From a checkpoint of a small sound classifier.
Model: 0.901M parameters, arch tc_resnet, norm batchnorm, activation relu, widths [96, 96, 96, 96].
Training: soap at rate 0.0015, batches of 64, held-out accuracy 100%.
Rows from block 6 of a small sound classifier, named by matrix and row number. Rows with one number belong to one channel. Each number is 200 + 30 x the weight over its row's rms, rounded and kept within 0 to 999. All counts start at 0.
After each channel's rows are labels from the 100 clips, of 14976, where the channel reaches its highest value: "loudest band" is the band of the loudest frequency at the time of the peak; "strongest on" is what is common among them. Only what is clearly more common there than usual is listed. The data: synthesized solo parts of chorales (CocoChorales). In brackets: how many of the 100.
# convs0: first width-5 conv (model.blocks.6.convs.0.weight, 96x96x5, each kernel summed), inputs 0-95
# convs1: second width-5 conv (model.blocks.6.convs.1.weight, 96x96x5, transposed, each kernel summed), outputs 0-95

convs0.84,198,223,196,206,180,193,191,204,163,238,205,185,159,255,207,174,231,240,148,192,168,230,179,188,203,142,233,164,200,202,158,193,203,220,204,200,212,206,187,247,136,167,176,209,186,237,223,218,174,224,198,198,223,183,193,222,216,168,197,207,176,220,171,188,145,193,233,228,146,247,137,168,152,221,213,248,234,201,195,197,171,243,223,188,263,205,182,207,271,278,211,210,244,202,171,168
convs1.84,219,164,221,156,194,190,206,204,158,161,198,175,188,206,217,145,161,199,230,183,179,198,145,183,172,200,183,180,184,290,200,180,174,199,215,143,215,200,186,229,206,215,196,200,142,182,178,219,200,197,212,200,216,195,161,192,246,203,142,159,204,200,207,173,148,176,185,230,226,218,218,174,252,94,176,224,154,212,263,180,251,229,198,214,222,204,200,201,190,162,234,185,198,219,206,153
loudest band: 250 to 500 Hz (73)
strongest on: saxophone (100); note F4 (34); note G4 (31); note F#4 (30)

convs0.33,186,236,210,223,161,170,228,214,192,173,133,206,232,173,191,238,186,180,226,175,183,171,222,213,227,246,142,222,196,186,186,235,195,210,196,212,256,189,170,213,195,228,205,243,257,167,147,197,211,210,215,159,178,190,149,213,207,216,254,170,165,176,205,195,195,234,247,196,148,216,228,154,183,223,233,208,178,178,236,162,189,233,189,259,194,171,230,233,163,183,170,189,149,153,255,168
convs1.33,242,184,201,215,145,177,207,244,193,211,231,139,201,187,178,243,192,233,247,137,170,188,234,237,183,232,192,193,235,209,266,230,216,219,205,259,229,188,184,210,203,204,230,214,138,254,201,215,163,160,217,225,225,189,164,191,186,171,137,194,205,233,208,174,184,174,145,268,199,202,207,216,215,159,218,259,194,225,210,212,190,233,193,161,174,185,214,206,166,213,234,181,258,195,194,187
loudest band: 1000 to 2000 Hz (62)
strongest on: trumpet (100); note F#5 (32); note D5 (30); note F5 (27)

convs0.39,160,234,162,173,213,191,169,188,225,197,174,157,226,250,205,221,239,205,174,161,241,267,237,229,131,240,247,155,163,194,227,234,243,170,166,187,253,206,180,205,264,207,204,188,199,199,192,167,176,218,231,197,167,175,173,177,218,168,200,181,203,191,182,183,211,209,156,199,178,180,199,212,224,255,197,196,167,153,234,183,202,144,187,187,230,189,168,216,269,197,190,169,208,253,228,181
convs1.39,173,227,159,172,108,172,203,214,149,183,150,201,208,216,159,231,172,215,210,199,219,167,235,140,165,168,181,183,178,223,218,207,204,240,215,239,136,194,184,176,172,222,209,229,206,278,178,232,176,207,193,232,171,195,174,246,190,161,171,185,210,191,209,237,265,219,207,157,266,200,226,171,194,237,229,202,173,184,183,204,214,220,177,187,228,180,249,181,206,195,227,181,212,164,159,199
loudest band: 250 to 500 Hz (70)
strongest on: saxophone (98); note G4 (37); note F4 (32); note F#4 (29)

convs0.95,204,206,146,230,153,181,265,197,166,179,167,199,190,159,217,165,185,163,164,164,179,211,198,222,203,196,183,166,227,197,196,193,189,176,209,205,218,216,214,184,183,226,166,229,165,230,202,182,132,155,160,222,228,168,190,204,169,204,163,181,193,256,249,181,194,181,186,214,274,176,174,240,166,241,139,192,157,195,179,224,185,252,212,169,136,242,215,206,222,262,205,187,244,196,222,220
convs1.95,268,194,149,261,199,180,197,177,199,185,217,194,202,196,197,217,176,227,209,224,228,228,176,167,221,261,186,122,197,184,207,220,159,160,220,208,196,198,205,184,257,200,224,211,185,206,252,188,171,240,214,200,155,180,217,225,165,235,194,196,185,191,183,192,188,180,215,194,219,255,200,230,204,204,163,261,250,221,187,121,230,171,210,202,240,215,226,199,147,236,210,197,226,147,133,229
loudest band: 250 to 500 Hz (70)
strongest on: saxophone (100); note F4 (35); note F#4 (30); note D#4 (30)

convs0.17,209,225,200,214,211,233,204,220,191,217,181,241,211,177,270,200,285,161,191,159,213,195,222,198,207,144,173,207,234,180,204,263,232,230,241,166,197,195,146,206,201,186,228,167,179,187,171,173,249,230,156,155,250,194,243,241,205,197,204,196,189,248,199,198,161,186,220,218,207,190,172,218,193,194,205,155,174,219,144,181,215,205,223,212,204,230,138,249,162,182,216,155,230,177,256,220
convs1.17,189,178,211,197,210,239,224,218,222,191,218,185,168,236,293,154,165,254,182,250,195,195,179,252,220,168,180,208,227,210,193,252,179,151,219,203,232,226,170,209,189,184,228,213,248,197,235,222,236,149,190,173,259,158,222,175,195,199,209,210,182,225,235,208,162,219,150,229,153,215,168,207,215,182,179,196,221,207,174,202,214,203,198,217,188,164,281,265,152,177,193,208,196,208,159,221
loudest band: 250 to 500 Hz (86)
strongest on: saxophone (90); note F#4 (41); note F4 (35); note G4 (30)

convs0.40,247,220,160,225,192,207,182,196,233,215,185,201,233,169,187,122,192,167,196,163,193,196,231,213,211,230,208,202,143,186,218,192,177,199,173,208,214,208,213,247,215,187,200,221,200,209,192,221,129,229,216,204,241,188,222,228,197,247,212,235,225,180,176,183,100,220,224,245,247,244,184,198,219,212,189,130,182,170,255,240,239,234,193,220,184,178,192,170,260,207,167,181,201,242,228,236
convs1.40,251,166,214,203,225,223,218,147,249,152,214,220,150,212,190,139,175,237,210,176,255,196,159,204,240,253,241,171,221,202,178,187,221,178,173,225,206,196,232,263,211,223,182,218,174,180,240,172,180,226,195,190,165,172,253,178,210,158,178,239,191,189,170,206,212,160,165,243,196,245,193,186,162,230,209,159,253,205,255,140,242,211,214,198,179,188,205,172,237,193,214,170,196,220,209,190
loudest band: 250 to 500 Hz (81)
strongest on: saxophone (84); note G4 (41); note F4 (36); note E4 (30)

convs0.77,196,248,227,198,215,219,164,174,145,225,212,224,154,206,172,177,237,209,197,231,177,207,183,230,182,211,181,178,206,192,220,201,213,186,216,167,208,208,188,207,137,173,218,152,210,275,184,155,206,232,219,205,236,256,202,181,195,194,215,259,165,187,215,209,199,141,171,182,199,247,157,201,168,175,106,185,244,218,122,254,223,181,235,192,169,228,227,203,217,176,197,218,179,214,227,209
convs1.77,157,208,210,236,162,186,247,206,158,201,191,218,186,169,159,196,222,214,195,202,170,237,125,202,234,189,229,200,164,239,244,197,195,222,175,157,203,221,171,233,200,176,197,174,228,194,201,196,239,210,231,237,174,179,135,223,199,186,180,117,131,179,202,179,221,230,222,224,199,208,164,217,243,215,176,186,116,187,123,228,228,204,190,185,235,239,234,179,207,207,190,232,215,206,213,214
loudest band: 250 to 500 Hz (83)
strongest on: saxophone (95); note E4 (33); note F4 (29); note D#4 (29)

convs0.19,163,249,217,144,230,150,203,208,210,122,183,184,212,203,239,235,226,197,116,243,206,259,189,194,177,199,200,210,202,189,164,180,189,187,181,186,211,211,186,172,201,251,219,197,210,238,235,213,215,217,235,168,258,204,267,154,167,142,186,189,141,201,185,181,226,223,222,163,220,206,192,174,209,190,190,230,196,213,200,220,202,177,189,180,246,223,238,238,205,205,254,158,192,148,179,215
convs1.19,216,176,189,207,189,152,183,223,168,107,262,213,186,237,155,199,192,240,172,217,232,205,187,142,168,240,161,178,220,228,195,210,188,209,195,199,175,216,185,208,192,181,156,215,183,282,210,176,225,269,161,175,203,211,246,198,174,183,197,229,220,198,184,168,204,197,242,181,186,216,229,196,139,240,249,208,198,213,175,185,246,216,228,189,212,187,198,156,225,179,223,154,264,188,173,209
loudest band: 250 to 500 Hz (70)
strongest on: saxophone (100); note F#4 (35); note E4 (34); note F4 (33)

convs0.26,179,198,242,209,218,224,212,224,240,117,271,233,222,188,204,141,185,142,211,224,167,250,190,227,193,166,216,194,252,195,264,214,216,190,190,225,221,127,179,195,209,170,252,211,176,215,155,196,156,162,230,205,227,190,228,153,169,189,169,207,196,192,190,185,177,193,183,189,257,160,179,196,166,186,228,191,215,184,246,184,177,188,215,179,212,164,179,235,197,239,244,184,217,230,183,233
convs1.26,191,173,159,240,139,159,202,215,213,195,153,201,174,200,222,251,238,184,212,237,184,215,218,239,214,225,193,194,289,200,197,214,193,229,254,223,192,229,203,235,161,161,204,194,167,200,145,214,151,149,231,190,166,239,198,202,289,173,182,155,173,169,149,194,215,166,179,171,131,225,200,191,174,231,231,234,192,213,214,191,171,150,194,210,217,196,220,221,191,193,208,215,220,196,210,201
loudest band: 250 to 500 Hz (91)
strongest on: saxophone (100); note F4 (34); note G4 (33); note E4 (30)

convs0.21,164,195,218,216,220,163,177,191,226,204,158,148,186,180,224,209,234,217,148,227,182,237,209,209,230,218,235,158,222,145,259,214,221,214,195,222,224,192,200,145,235,180,180,202,186,174,211,178,156,246,228,213,205,194,211,200,116,235,153,203,204,180,196,173,224,241,234,156,214,220,202,229,166,233,178,209,187,181,156,135,173,154,200,166,228,175,215,217,223,212,176,155,251,258,205,171
convs1.21,237,233,202,181,166,214,195,217,187,250,207,233,180,192,155,220,209,206,216,188,187,279,198,170,224,231,164,195,149,228,210,224,220,172,236,233,146,271,180,172,178,191,188,251,186,255,210,205,151,231,181,174,170,189,261,197,229,160,186,168,191,233,235,210,182,237,183,210,224,174,236,174,179,238,228,224,190,210,179,166,221,262,189,205,200,152,224,223,230,205,220,201,244,184,142,171
loudest band: 250 to 500 Hz (70)
strongest on: saxophone (100); note G4 (31); note F#4 (31); note E4 (31)

convs0.23,171,212,214,180,235,180,235,206,228,149,223,185,187,217,174,154,249,194,214,236,159,216,191,252,184,194,221,200,224,185,230,184,185,252,160,172,165,186,203,227,226,214,152,204,172,167,209,168,207,192,261,132,188,170,313,213,140,217,217,192,158,210,210,214,184,205,176,177,223,191,179,189,210,199,182,216,212,162,200,200,238,155,207,208,209,148,235,234,256,217,243,179,192,183,166,212
convs1.23,219,213,197,190,152,182,182,204,170,176,220,163,227,221,146,220,282,179,201,220,189,253,222,166,223,173,172,169,202,234,207,208,251,210,247,245,139,186,133,234,200,206,198,197,198,256,154,230,167,198,216,163,186,209,177,193,221,174,219,190,178,225,228,206,228,190,248,172,109,182,197,179,170,191,198,224,198,216,166,214,210,177,200,228,209,230,167,192,230,211,196,202,235,145,225,145
loudest band: 250 to 500 Hz (69)
strongest on: saxophone (100); note E4 (35); note F4 (31); note F#4 (27)

convs0.14,247,189,172,183,209,258,232,198,183,223,198,184,224,204,227,171,249,168,192,210,198,215,180,204,182,225,211,183,195,228,258,163,136,169,184,198,171,211,234,193,228,184,198,151,220,169,170,185,222,202,184,178,126,155,180,159,191,219,199,247,230,170,203,169,241,182,232,235,289,221,220,186,202,191,189,188,197,166,193,173,226,145,180,201,134,228,146,199,225,216,225,140,215,224,228,180
convs1.14,158,192,147,229,179,159,180,230,202,205,226,214,191,220,190,209,149,200,196,166,179,221,216,161,198,211,201,273,198,201,206,226,240,232,169,200,223,164,229,236,214,220,190,257,213,211,258,195,185,197,255,231,210,203,203,208,231,158,220,158,214,259,225,269,212,201,203,159,182,254,207,197,206,206,195,226,166,126,232,190,231,201,126,233,178,222,182,189,194,223,215,194,186,170,129,184
loudest band: 250 to 500 Hz (70)
strongest on: saxophone (100); note G4 (34); note F4 (32); note E4 (30)