{"gain_aug_db": 6, "hidden_act": "relu", "beta2": 0.99, "beta1": 0.9}
Rows from block 2 of a small sound classifier, named by matrix and row number. Rows with one number belong to one channel. Each number is 50 + 12 x the weight over its row's rms, rounded and kept within 0 to 99. All counts start at 0.
After each channel's rows are labels from the 100 clips, of 14976, where the channel reaches its highest value: "strongest on" is what is common among them; "loudest" is the band of the loudest frequency at the time of the peak. Only what is clearly more common there than usual is listed. The data: synthesized solo parts of chorales (CocoChorales). In brackets: how many of the 100.
# convs0: first width-5 conv, stride 2 (model.blocks.2.convs.0.weight, 96x96x5, each kernel summed), inputs 0-95
# convs1: second width-5 conv (model.blocks.2.convs.1.weight, 96x96x5, transposed, each kernel summed), outputs 0-95

convs0.71:57 54 55 26 54 66 57 49 67 70 32 56 77 40 62 57 57 36 54 39 58 70 43 54 53 38 40 44 31 48 59 59 55 27 62 48 51 41 40 60 56 55 39 32 36 77 50 59 60 39 40 74 54 41 62 59 43 35 54 66 62 76 61 42 62 47 63 40 47 63 39 55 59 47 57 22 43 57 38 40 29 46 57 52 61 53 49 60 41 66 43 58 47 33 64 51
convs1.71:61 41 48 64 54 55 47 42 60 59 57 43 50 52 43 26 50 47 37 62 40 48 49 44 44 60 52 28 58 22 59 49 51 83 57 65 43 70 65 43 68 60 53 71 61 69 59 50 55 34 45 57 57 42 63 58 60 35 40 26 42 44 43 63 44 48 31 51 62 49 43 43 45 39 33 46 39 67 43 59 70 50 47 75 44 50 21 59 60 57 37 38 38 65 27 60
strongest on: violin (100); note C#5 (95)
loudest: 500 to 1000 Hz (97)

convs0.2:27 33 35 52 50 61 53 46 17 48 51 41 66 39 43 36 53 51 40 33 48 69 34 40 51 51 50 51 44 31 62 42 37 47 33 37 54 47 51 31 53 34 54 21 59 60 50 36 39 36 44 47 32 51 38 59 44 50 37 56 42 54 55 35 34 72 49 36 56 42 46 51 45 31 34 34 47 44 49 57 39 35 45 43 84 50 61 34 53 55 45 49 22 61 45 46
convs1.2:51 38 69 21 43 39 49 38 38 53 45 42 46 64 36 41 41 51 64 42 65 27 60 61 33 62 50 49 63 51 59 35 44 47 47 37 37 57 40 56 50 61 71 50 17 72 53 73 35 55 64 65 54 53 56 48 47 51 60 47 44 61 60 39 50 65 50 49 55 45 38 65 26 70 74 51 58 45 52 68 57 62 31 63 47 44 60 47 69 52 39 60 72 55 48 41
strongest on: violin (99); note F#5 (93); note E5 (40); note G5 (30)
loudest: 1000 to 2000 Hz (52)

convs0.0:71 56 67 68 74 66 57 33 50 61 69 31 54 71 57 49 48 39 37 52 47 64 56 57 45 46 72 39 39 78 57 63 49 54 42 78 36 66 56 41 39 50 63 45 40 53 62 54 51 52 64 39 46 35 44 35 44 40 56 57 71 34 37 54 46 44 53 62 26 52 34 52 40 64 62 40 59 42 46 42 35 53 44 51 53 41 19 36 64 37 56 58 44 57 50 52
convs1.0:34 52 46 49 44 59 56 61 58 49 53 41 37 63 70 44 52 29 41 43 40 43 44 70 61 66 38 56 47 54 61 46 29 56 42 43 43 61 51 38 46 46 88 51 50 24 48 62 52 50 41 51 44 66 80 46 53 54 60 45 48 59 44 35 70 43 70 48 51 58 50 83 55 63 76 44 34 59 67 57 53 49 44 42 33 64 53 34 63 34 38 40 45 33 47 44
strongest on: trumpet (70); note B4 (36); note A4 (31); note C#5 (31)
loudest: 1000 to 2000 Hz (66)

convs0.83:57 42 37 50 29 54 66 63 48 39 63 78 58 49 40 50 45 58 62 34 40 55 56 37 39 48 52 58 51 58 89 33 44 48 49 56 44 34 58 45 63 37 68 43 63 49 66 41 26 46 45 61 52 52 49 56 53 49 41 55 45 50 43 59 40 51 66 76 43 70 52 88 35 39 35 46 60 64 50 48 35 68 36 55 47 59 41 34 49 63 64 45 41 68 47 47
convs1.83:43 43 48 56 75 49 43 46 67 49 34 60 57 52 51 36 37 41 42 60 41 39 45 56 77 66 36 46 28 50 65 36 55 57 28 27 30 59 48 64 52 76 31 34 43 22 36 51 51 49 58 45 39 39 76 76 58 43 66 43 19 53 60 59 48 54 47 57 54 64 57 38 51 56 43 37 42 48 63 30 45 49 46 39 54 47 64 47 55 44 59 54 48 51 58 50
strongest on: note F#5 (67); note E5 (61); instrument: violin (49); trumpet (48)
loudest: 1000 to 2000 Hz (62); 2000 to 4000 Hz (25)

convs0.61:45 46 56 30 67 62 67 52 31 48 50 52 65 60 47 55 52 66 26 40 62 40 48 46 54 49 29 49 82 29 42 53 59 66 47 51 37 33 47 38 60 48 49 59 65 64 47 48 49 48 58 55 61 54 48 63 59 51 46 52 81 45 58 25 69 62 47 48 48 61 64 58 57 77 41 36 61 44 47 51 70 46 26 47 36 53 24 42 52 45 55 43 34 38 32 47
convs1.61:54 48 56 46 44 39 41 50 57 55 44 89 28 49 70 38 43 54 51 39 55 44 74 46 64 42 34 23 30 42 55 54 51 57 53 53 33 65 32 51 26 74 58 57 46 35 67 42 41 33 42 48 61 21 43 60 48 66 46 55 51 63 39 54 25 47 76 36 44 50 67 38 53 53 51 44 47 34 66 47 44 43 56 45 46 49 48 44 39 47 46 33 43 55 40 47
strongest on: viola (77); note G4 (47); note F#4 (33); note A4 (25)
loudest: 250 to 500 Hz (99)

convs0.51:51 42 60 52 48 45 38 60 54 50 60 31 54 55 79 58 73 33 47 50 51 48 41 39 57 49 55 53 41 49 68 39 50 51 35 52 40 47 26 70 47 28 59 40 44 58 52 43 49 57 40 37 45 48 39 51 48 49 59 42 53 41 49 71 56 41 38 46 43 84 37 39 56 56 33 66 37 40 51 47 34 39 51 43 85 63 33 52 63 56 65 63 36 87 40 48
convs1.51:39 56 62 39 27 38 32 49 71 31 57 54 49 44 42 42 62 73 47 57 56 47 49 41 43 56 31 58 30 59 63 61 44 30 45 52 44 54 44 39 34 63 83 47 62 62 53 71 40 48 37 53 45 45 59 43 48 63 62 63 51 54 32 47 68 31 35 35 47 53 47 52 47 36 59 42 42 59 72 51 33 72 40 41 45 49 41 35 71 59 56 23 52 54 42 37
strongest on: trumpet (94); note C#5 (66); note D#5 (44); note D5 (35)
loudest: 1000 to 2000 Hz (94)

convs0.52:58 52 50 49 49 69 54 36 55 45 43 42 34 69 29 47 55 44 55 54 25 42 48 43 33 40 67 38 34 67 22 45 45 50 52 37 45 66 44 64 48 45 28 41 58 42 40 50 71 71 32 52 42 32 39 39 56 42 57 23 43 47 54 48 39 65 42 60 45 64 53 64 60 46 34 25 38 30 52 41 33 53 62 49 55 50 46 55 47 45 23 32 33 46 45 60
convs1.52:56 48 37 57 55 55 43 35 35 40 27 40 47 36 62 59 57 51 58 25 60 80 50 57 42 55 44 35 48 25 57 53 35 61 74 38 50 54 50 58 54 30 73 47 60 35 49 38 35 43 30 69 53 41 35 54 29 58 39 58 58 30 30 34 38 37 55 45 48 41 52 68 58 54 54 44 37 34 52 48 69 62 41 46 37 69 48 47 59 60 57 35 60 59 55 37
strongest on: note F#4 (72); trombone (71); note G4 (32); note A4 (29)
loudest: 1000 to 2000 Hz (71)

convs0.17:63 37 36 37 41 48 45 25 42 38 34 58 47 68 52 48 36 44 62 65 52 60 43 52 55 41 45 46 39 30 63 47 36 24 66 49 58 48 38 65 67 46 53 36 53 42 59 42 67 63 39 38 57 83 67 77 67 38 67 32 61 48 60 54 52 59 38 53 48 39 42 54 81 54 31 48 44 40 61 45 56 46 55 32 53 52 41 51 68 70 42 44 55 52 40 55
convs1.17:24 57 49 48 51 49 26 38 57 56 33 57 69 48 56 22 64 43 68 70 58 62 53 65 41 32 55 56 46 54 54 47 66 32 47 67 42 56 49 59 61 44 28 48 42 74 50 46 36 54 53 62 62 48 20 41 49 47 57 61 37 56 38 39 47 57 71 60 45 46 48 62 70 39 52 38 44 33 44 42 51 44 48 67 72 57 46 68 74 38 61 54 65 44 45 41
strongest on: oboe (67); note C#5 (62)
loudest: 1000 to 2000 Hz (56)

convs0.58:46 49 54 52 51 46 27 32 65 47 33 33 25 46 41 60 41 35 33 63 53 40 57 28 54 43 58 56 66 51 66 48 44 34 41 40 43 41 35 71 61 54 53 41 45 41 57 52 47 51 37 42 52 51 52 44 44 68 55 60 59 52 47 53 67 36 39 58 52 50 40 42 49 50 15 73 33 49 35 55 31 56 56 41 32 61 31 33 33 50 24 57 76 51 45 36
convs1.58:34 37 47 63 47 46 36 60 39 23 02 55 38 72 64 30 59 42 52 48 33 66 56 39 52 51 68 29 41 66 44 40 44 68 60 55 35 39 54 48 35 55 52 24 59 43 47 41 42 56 24 44 58 54 42 48 57 45 65 51 48 43 47 40 55 65 38 49 52 52 59 49 51 62 64 60 54 52 46 50 56 51 40 60 53 72 62 54 67 39 57 56 34 34 50 39
strongest on: note B3 (74); clarinet (71); note C#4 (37); note D4 (37)
loudest: 500 to 1000 Hz (75)

convs0.68:51 45 50 26 33 60 59 54 31 53 35 60 88 53 61 56 41 57 57 63 45 54 48 54 55 66 55 46 35 48 40 44 66 42 65 60 35 38 21 40 27 40 28 51 49 53 42 47 32 42 62 39 64 52 41 39 54 45 42 60 58 70 56 55 43 61 48 55 53 62 57 39 70 46 38 30 47 43 51 50 51 36 71 69 55 32 60 35 54 46 35 51 34 49 22 48
convs1.68:61 51 59 63 36 45 41 56 45 55 68 54 55 50 54 38 61 31 55 41 42 26 67 46 42 35 73 40 75 56 61 41 39 35 52 79 45 30 73 42 40 59 31 43 33 60 60 44 41 43 40 54 56 42 52 35 55 56 60 48 51 49 41 30 52 48 19 48 41 58 36 43 51 38 44 41 39 55 43 38 37 49 35 63 33 48 37 60 64 63 37 34 51 30 30 42
strongest on: horn (73); note A4 (54); note A#4 (30)
loudest: 250 to 500 Hz (94)

convs0.63:64 34 53 49 43 56 45 41 54 38 43 42 49 42 58 66 53 49 47 59 57 66 52 44 43 45 44 39 28 70 58 47 43 49 50 37 38 74 53 46 30 65 40 72 34 60 46 27 43 51 63 49 49 79 59 31 50 35 67 50 61 41 39 25 44 45 47 45 47 39 52 54 50 27 57 59 51 28 48 30 57 41 55 39 25 37 40 62 57 68 49 70 51 81 42 51
convs1.63:63 49 53 50 27 38 50 65 64 32 68 49 63 46 63 39 63 40 45 42 54 40 60 34 36 48 73 72 21 44 48 25 48 57 42 67 48 46 31 38 52 56 70 61 59 63 51 30 58 33 58 27 57 35 51 47 52 56 52 33 44 79 59 45 39 48 71 51 50 45 43 30 59 49 64 32 52 42 53 45 53 56 53 65 42 37 57 44 59 49 51 43 62 35 67 54
strongest on: trumpet (88); note G5 (49); note G#5 (47); note F5 (34)
loudest: 500 to 1000 Hz (58); 1000 to 2000 Hz (31)

convs0.32:53 57 42 45 33 51 55 75 48 54 38 52 62 50 37 77 33 61 52 63 52 55 74 69 60 50 30 66 43 40 40 65 52 63 58 42 45 66 63 62 53 43 58 76 54 46 52 56 65 49 41 35 65 37 60 48 55 53 64 34 69 76 50 57 54 72 46 43 50 43 74 54 69 64 50 63 30 47 41 52 44 57 59 73 43 50 40 48 39 65 54 57 54 36 27 52
convs1.32:55 52 47 67 45 79 45 43 36 34 58 54 51 34 47 48 45 50 25 49 62 62 69 74 47 35 69 66 39 52 53 52 38 50 37 55 53 31 40 36 51 50 63 69 37 54 36 38 68 48 62 58 72 47 64 37 36 39 49 24 51 48 36 41 39 40 47 56 79 40 34 52 39 39 56 71 58 43 59 47 38 66 46 38 37 47 50 36 67 35 43 37 55 49 52 36
strongest on: note F#5 (80); violin (63); note E5 (45); instrument: oboe (25)
loudest: 1000 to 2000 Hz (37)

convs0.54:50 63 48 60 48 43 55 38 57 50 48 30 63 38 49 48 55 41 69 57 25 43 55 23 55 64 53 37 30 63 57 48 42 30 25 35 47 41 43 38 65 38 53 51 45 31 38 83 54 40 33 61 52 37 46 47 45 41 37 39 42 43 42 32 79 46 36 46 53 51 35 34 42 53 33 59 34 61 58 50 53 44 56 22 37 33 51 32 46 54 42 54 45 46 40 51
convs1.54:57 59 37 37 67 42 64 63 66 46 42 61 57 32 51 25 50 28 55 48 48 55 37 56 50 59 38 68 60 39 45 42 47 41 69 68 45 45 38 47 50 50 68 35 58 65 62 60 70 78 32 69 53 54 37 45 71 46 59 61 48 48 30 50 62 41 52 52 39 59 34 43 58 75 50 63 58 72 52 67 48 64 55 73 54 43 46 37 60 57 40 39 46 60 63 33
strongest on: note D#4 (45); oboe (30); cello (30)
loudest: 1000 to 2000 Hz (34)

convs0.65:45 41 43 55 51 37 58 38 41 41 44 64 71 47 22 50 34 65 52 40 39 56 61 49 25 51 49 47 59 54 30 55 83 59 45 32 73 43 47 62 48 43 35 48 53 44 69 29 69 53 66 30 41 30 64 48 55 39 63 50 27 47 57 51 53 57 62 48 43 63 61 57 50 40 57 52 74 34 38 51 59 50 40 58 49 38 44 52 43 24 73 45 66 51 46 55
convs1.65:44 33 50 64 54 35 51 27 36 47 70 60 53 66 37 63 60 59 64 59 70 55 39 51 44 33 47 49 27 49 50 56 75 59 59 42 49 62 43 52 34 44 57 68 44 32 51 34 41 49 42 47 54 33 54 49 52 48 32 55 51 59 36 39 35 48 40 61 32 48 49 41 59 25 62 50 31 39 63 37 32 66 42 42 79 59 31 45 36 55 62 39 45 70 44 67
strongest on: note E4 (69); viola (57); note F#4 (50); horn (38)
loudest: 250 to 500 Hz (98)

convs0.11:32 62 60 34 58 57 44 31 37 50 49 46 62 49 55 42 32 45 57 38 52 43 58 71 58 43 39 53 54 50 57 59 50 50 65 60 28 54 56 60 35 48 54 77 56 55 61 57 73 67 49 55 36 66 40 36 38 46 61 67 39 64 31 68 45 31 48 42 63 79 64 45 78 38 43 58 67 37 56 50 60 45 46 52 52 49 51 36 55 60 50 73 71 24 52 53
convs1.11:65 59 65 58 42 54 66 57 40 51 52 71 42 49 36 62 61 33 40 46 59 63 64 42 33 51 50 38 46 82 45 60 25 33 56 54 61 45 42 49 38 47 51 61 45 59 55 61 54 50 35 60 51 42 58 40 55 53 65 27 71 42 74 39 59 54 54 62 56 18 52 58 60 54 49 18 50 73 48 34 49 56 34 37 74 44 44 50 49 60 45 48 61 41 56 35
strongest on: viola (71); note F4 (54)
loudest: 250 to 500 Hz (91)

convs0.33:64 64 43 41 39 57 51 59 70 54 46 64 45 31 59 67 39 58 26 64 74 49 42 66 49 38 57 64 33 22 37 55 51 27 55 46 50 37 31 30 40 44 44 39 53 46 41 38 52 57 52 46 75 41 47 55 40 51 41 39 40 55 62 40 49 62 56 41 39 46 61 62 40 60 57 09 60 45 31 25 49 44 54 51 39 62 48 58 46 36 44 45 39 51 45 59
convs1.33:63 42 78 36 65 47 50 51 34 49 46 45 44 49 45 37 71 41 53 58 41 60 52 60 36 59 48 56 50 37 44 43 35 55 35 56 54 31 58 38 43 62 36 51 54 55 54 57 55 53 31 62 53 41 63 46 38 62 35 39 76 24 37 58 32 59 27 56 57 30 53 37 46 81 37 51 66 39 60 49 54 64 60 45 72 28 35 53 37 55 42 46 30 61 38 44
strongest on: oboe (83); note F#4 (39); note G#4 (35)
loudest: 1000 to 2000 Hz (70)

convs0.46:66 25 63 45 45 72 68 60 42 65 64 64 47 62 44 53 48 55 40 51 51 44 52 61 53 67 38 49 34 47 44 48 38 49 61 55 54 59 31 58 56 52 55 60 42 62 59 40 66 69 54 23 58 40 37 49 45 72 32 50 70 32 48 35 42 42 50 54 46 73 58 47 29 64 65 66 58 47 40 64 32 46 42 56 45 54 41 47 66 67 50 72 44 19 40 43
convs1.46:58 47 45 63 45 47 42 50 50 59 53 30 52 45 47 39 58 53 57 33 50 64 57 36 68 52 30 16 56 67 63 71 63 62 55 76 32 44 58 33 50 47 43 65 44 33 48 17 40 31 60 48 32 52 57 55 39 55 62 35 54 60 25 43 52 24 55 54 57 51 62 44 51 53 47 44 34 47 50 60 42 53 41 52 56 55 67 61 47 35 68 60 61 46 67 69
strongest on: note D5 (64); violin (52); oboe (43); note C5 (43)
loudest: 1000 to 2000 Hz (56)

convs0.85:67 63 54 42 57 34 45 42 44 38 30 49 44 47 44 52 42 52 51 47 42 55 68 49 56 26 32 41 47 47 43 45 46 23 39 34 59 70 38 63 45 36 46 47 27 45 46 57 40 45 30 73 52 48 67 52 66 36 27 46 40 37 51 55 45 50 44 45 62 48 46 40 63 66 37 33 33 55 34 47 65 45 30 40 42 83 49 44 76 69 46 53 32 51 52 53
convs1.85:92 53 36 57 48 47 46 51 49 86 56 37 44 24 54 30 40 33 51 56 53 46 71 45 70 42 65 51 41 38 44 41 38 60 61 47 78 68 53 52 68 33 57 52 35 66 40 60 50 55 44 55 70 54 55 39 47 53 42 61 38 54 52 77 41 43 68 47 56 56 71 40 51 35 49 49 58 46 52 43 45 47 48 54 44 52 33 56 69 52 58 46 54 41 42 36
strongest on: violin (99); note D#5 (97); note F5 (44)
loudest: 500 to 1000 Hz (94)

convs0.77:73 51 47 49 41 58 38 55 78 49 53 57 62 53 54 63 61 48 78 49 35 68 42 41 68 48 56 51 32 47 37 44 70 32 60 37 55 51 39 58 34 54 68 59 49 53 69 49 45 48 65 42 49 44 42 58 54 57 38 55 38 33 83 33 43 90 58 52 45 61 41 47 49 31 51 43 55 63 77 40 37 51 57 70 45 49 58 60 53 48 46 51 43 54 43 39
convs1.77:42 56 40 36 24 58 31 35 26 60 36 41 63 46 66 63 55 34 63 66 47 38 43 47 72 38 46 43 63 67 49 38 50 47 62 52 67 65 53 54 69 60 40 30 59 54 47 59 51 56 71 51 57 43 50 42 35 59 61 26 56 70 54 47 60 45 45 51 59 47 73 60 53 48 30 37 37 35 64 56 40 28 48 69 65 48 50 58 45 44 35 59 76 46 54 49
strongest on: oboe (70); note F#4 (36)
loudest: 1000 to 2000 Hz (78)

convs0.26:45 56 58 07 64 40 55 42 53 44 66 56 46 30 47 36 47 31 34 62 39 45 34 44 64 54 58 38 44 39 61 47 37 41 58 57 32 61 37 71 36 56 65 43 52 45 57 46 55 37 50 32 56 46 55 41 63 38 47 46 40 29 49 41 40 38 45 34 42 41 56 23 50 34 66 51 57 51 53 37 58 55 57 35 49 57 45 45 46 51 33 61 28 86 49 46
convs1.26:70 57 53 53 46 64 69 39 70 28 44 37 66 58 54 60 61 49 39 46 36 56 60 39 41 54 63 46 62 80 82 52 47 62 60 62 47 49 63 47 63 52 63 66 66 82 37 33 39 55 52 52 65 47 46 41 51 49 38 40 44 46 35 54 56 42 50 47 49 33 45 56 49 48 51 65 49 36 67 50 57 63 26 70 48 56 68 70 42 54 72 41 53 50 32 51
strongest on: note F#4 (85); trombone (51); violin (47)
loudest: 1000 to 2000 Hz (37)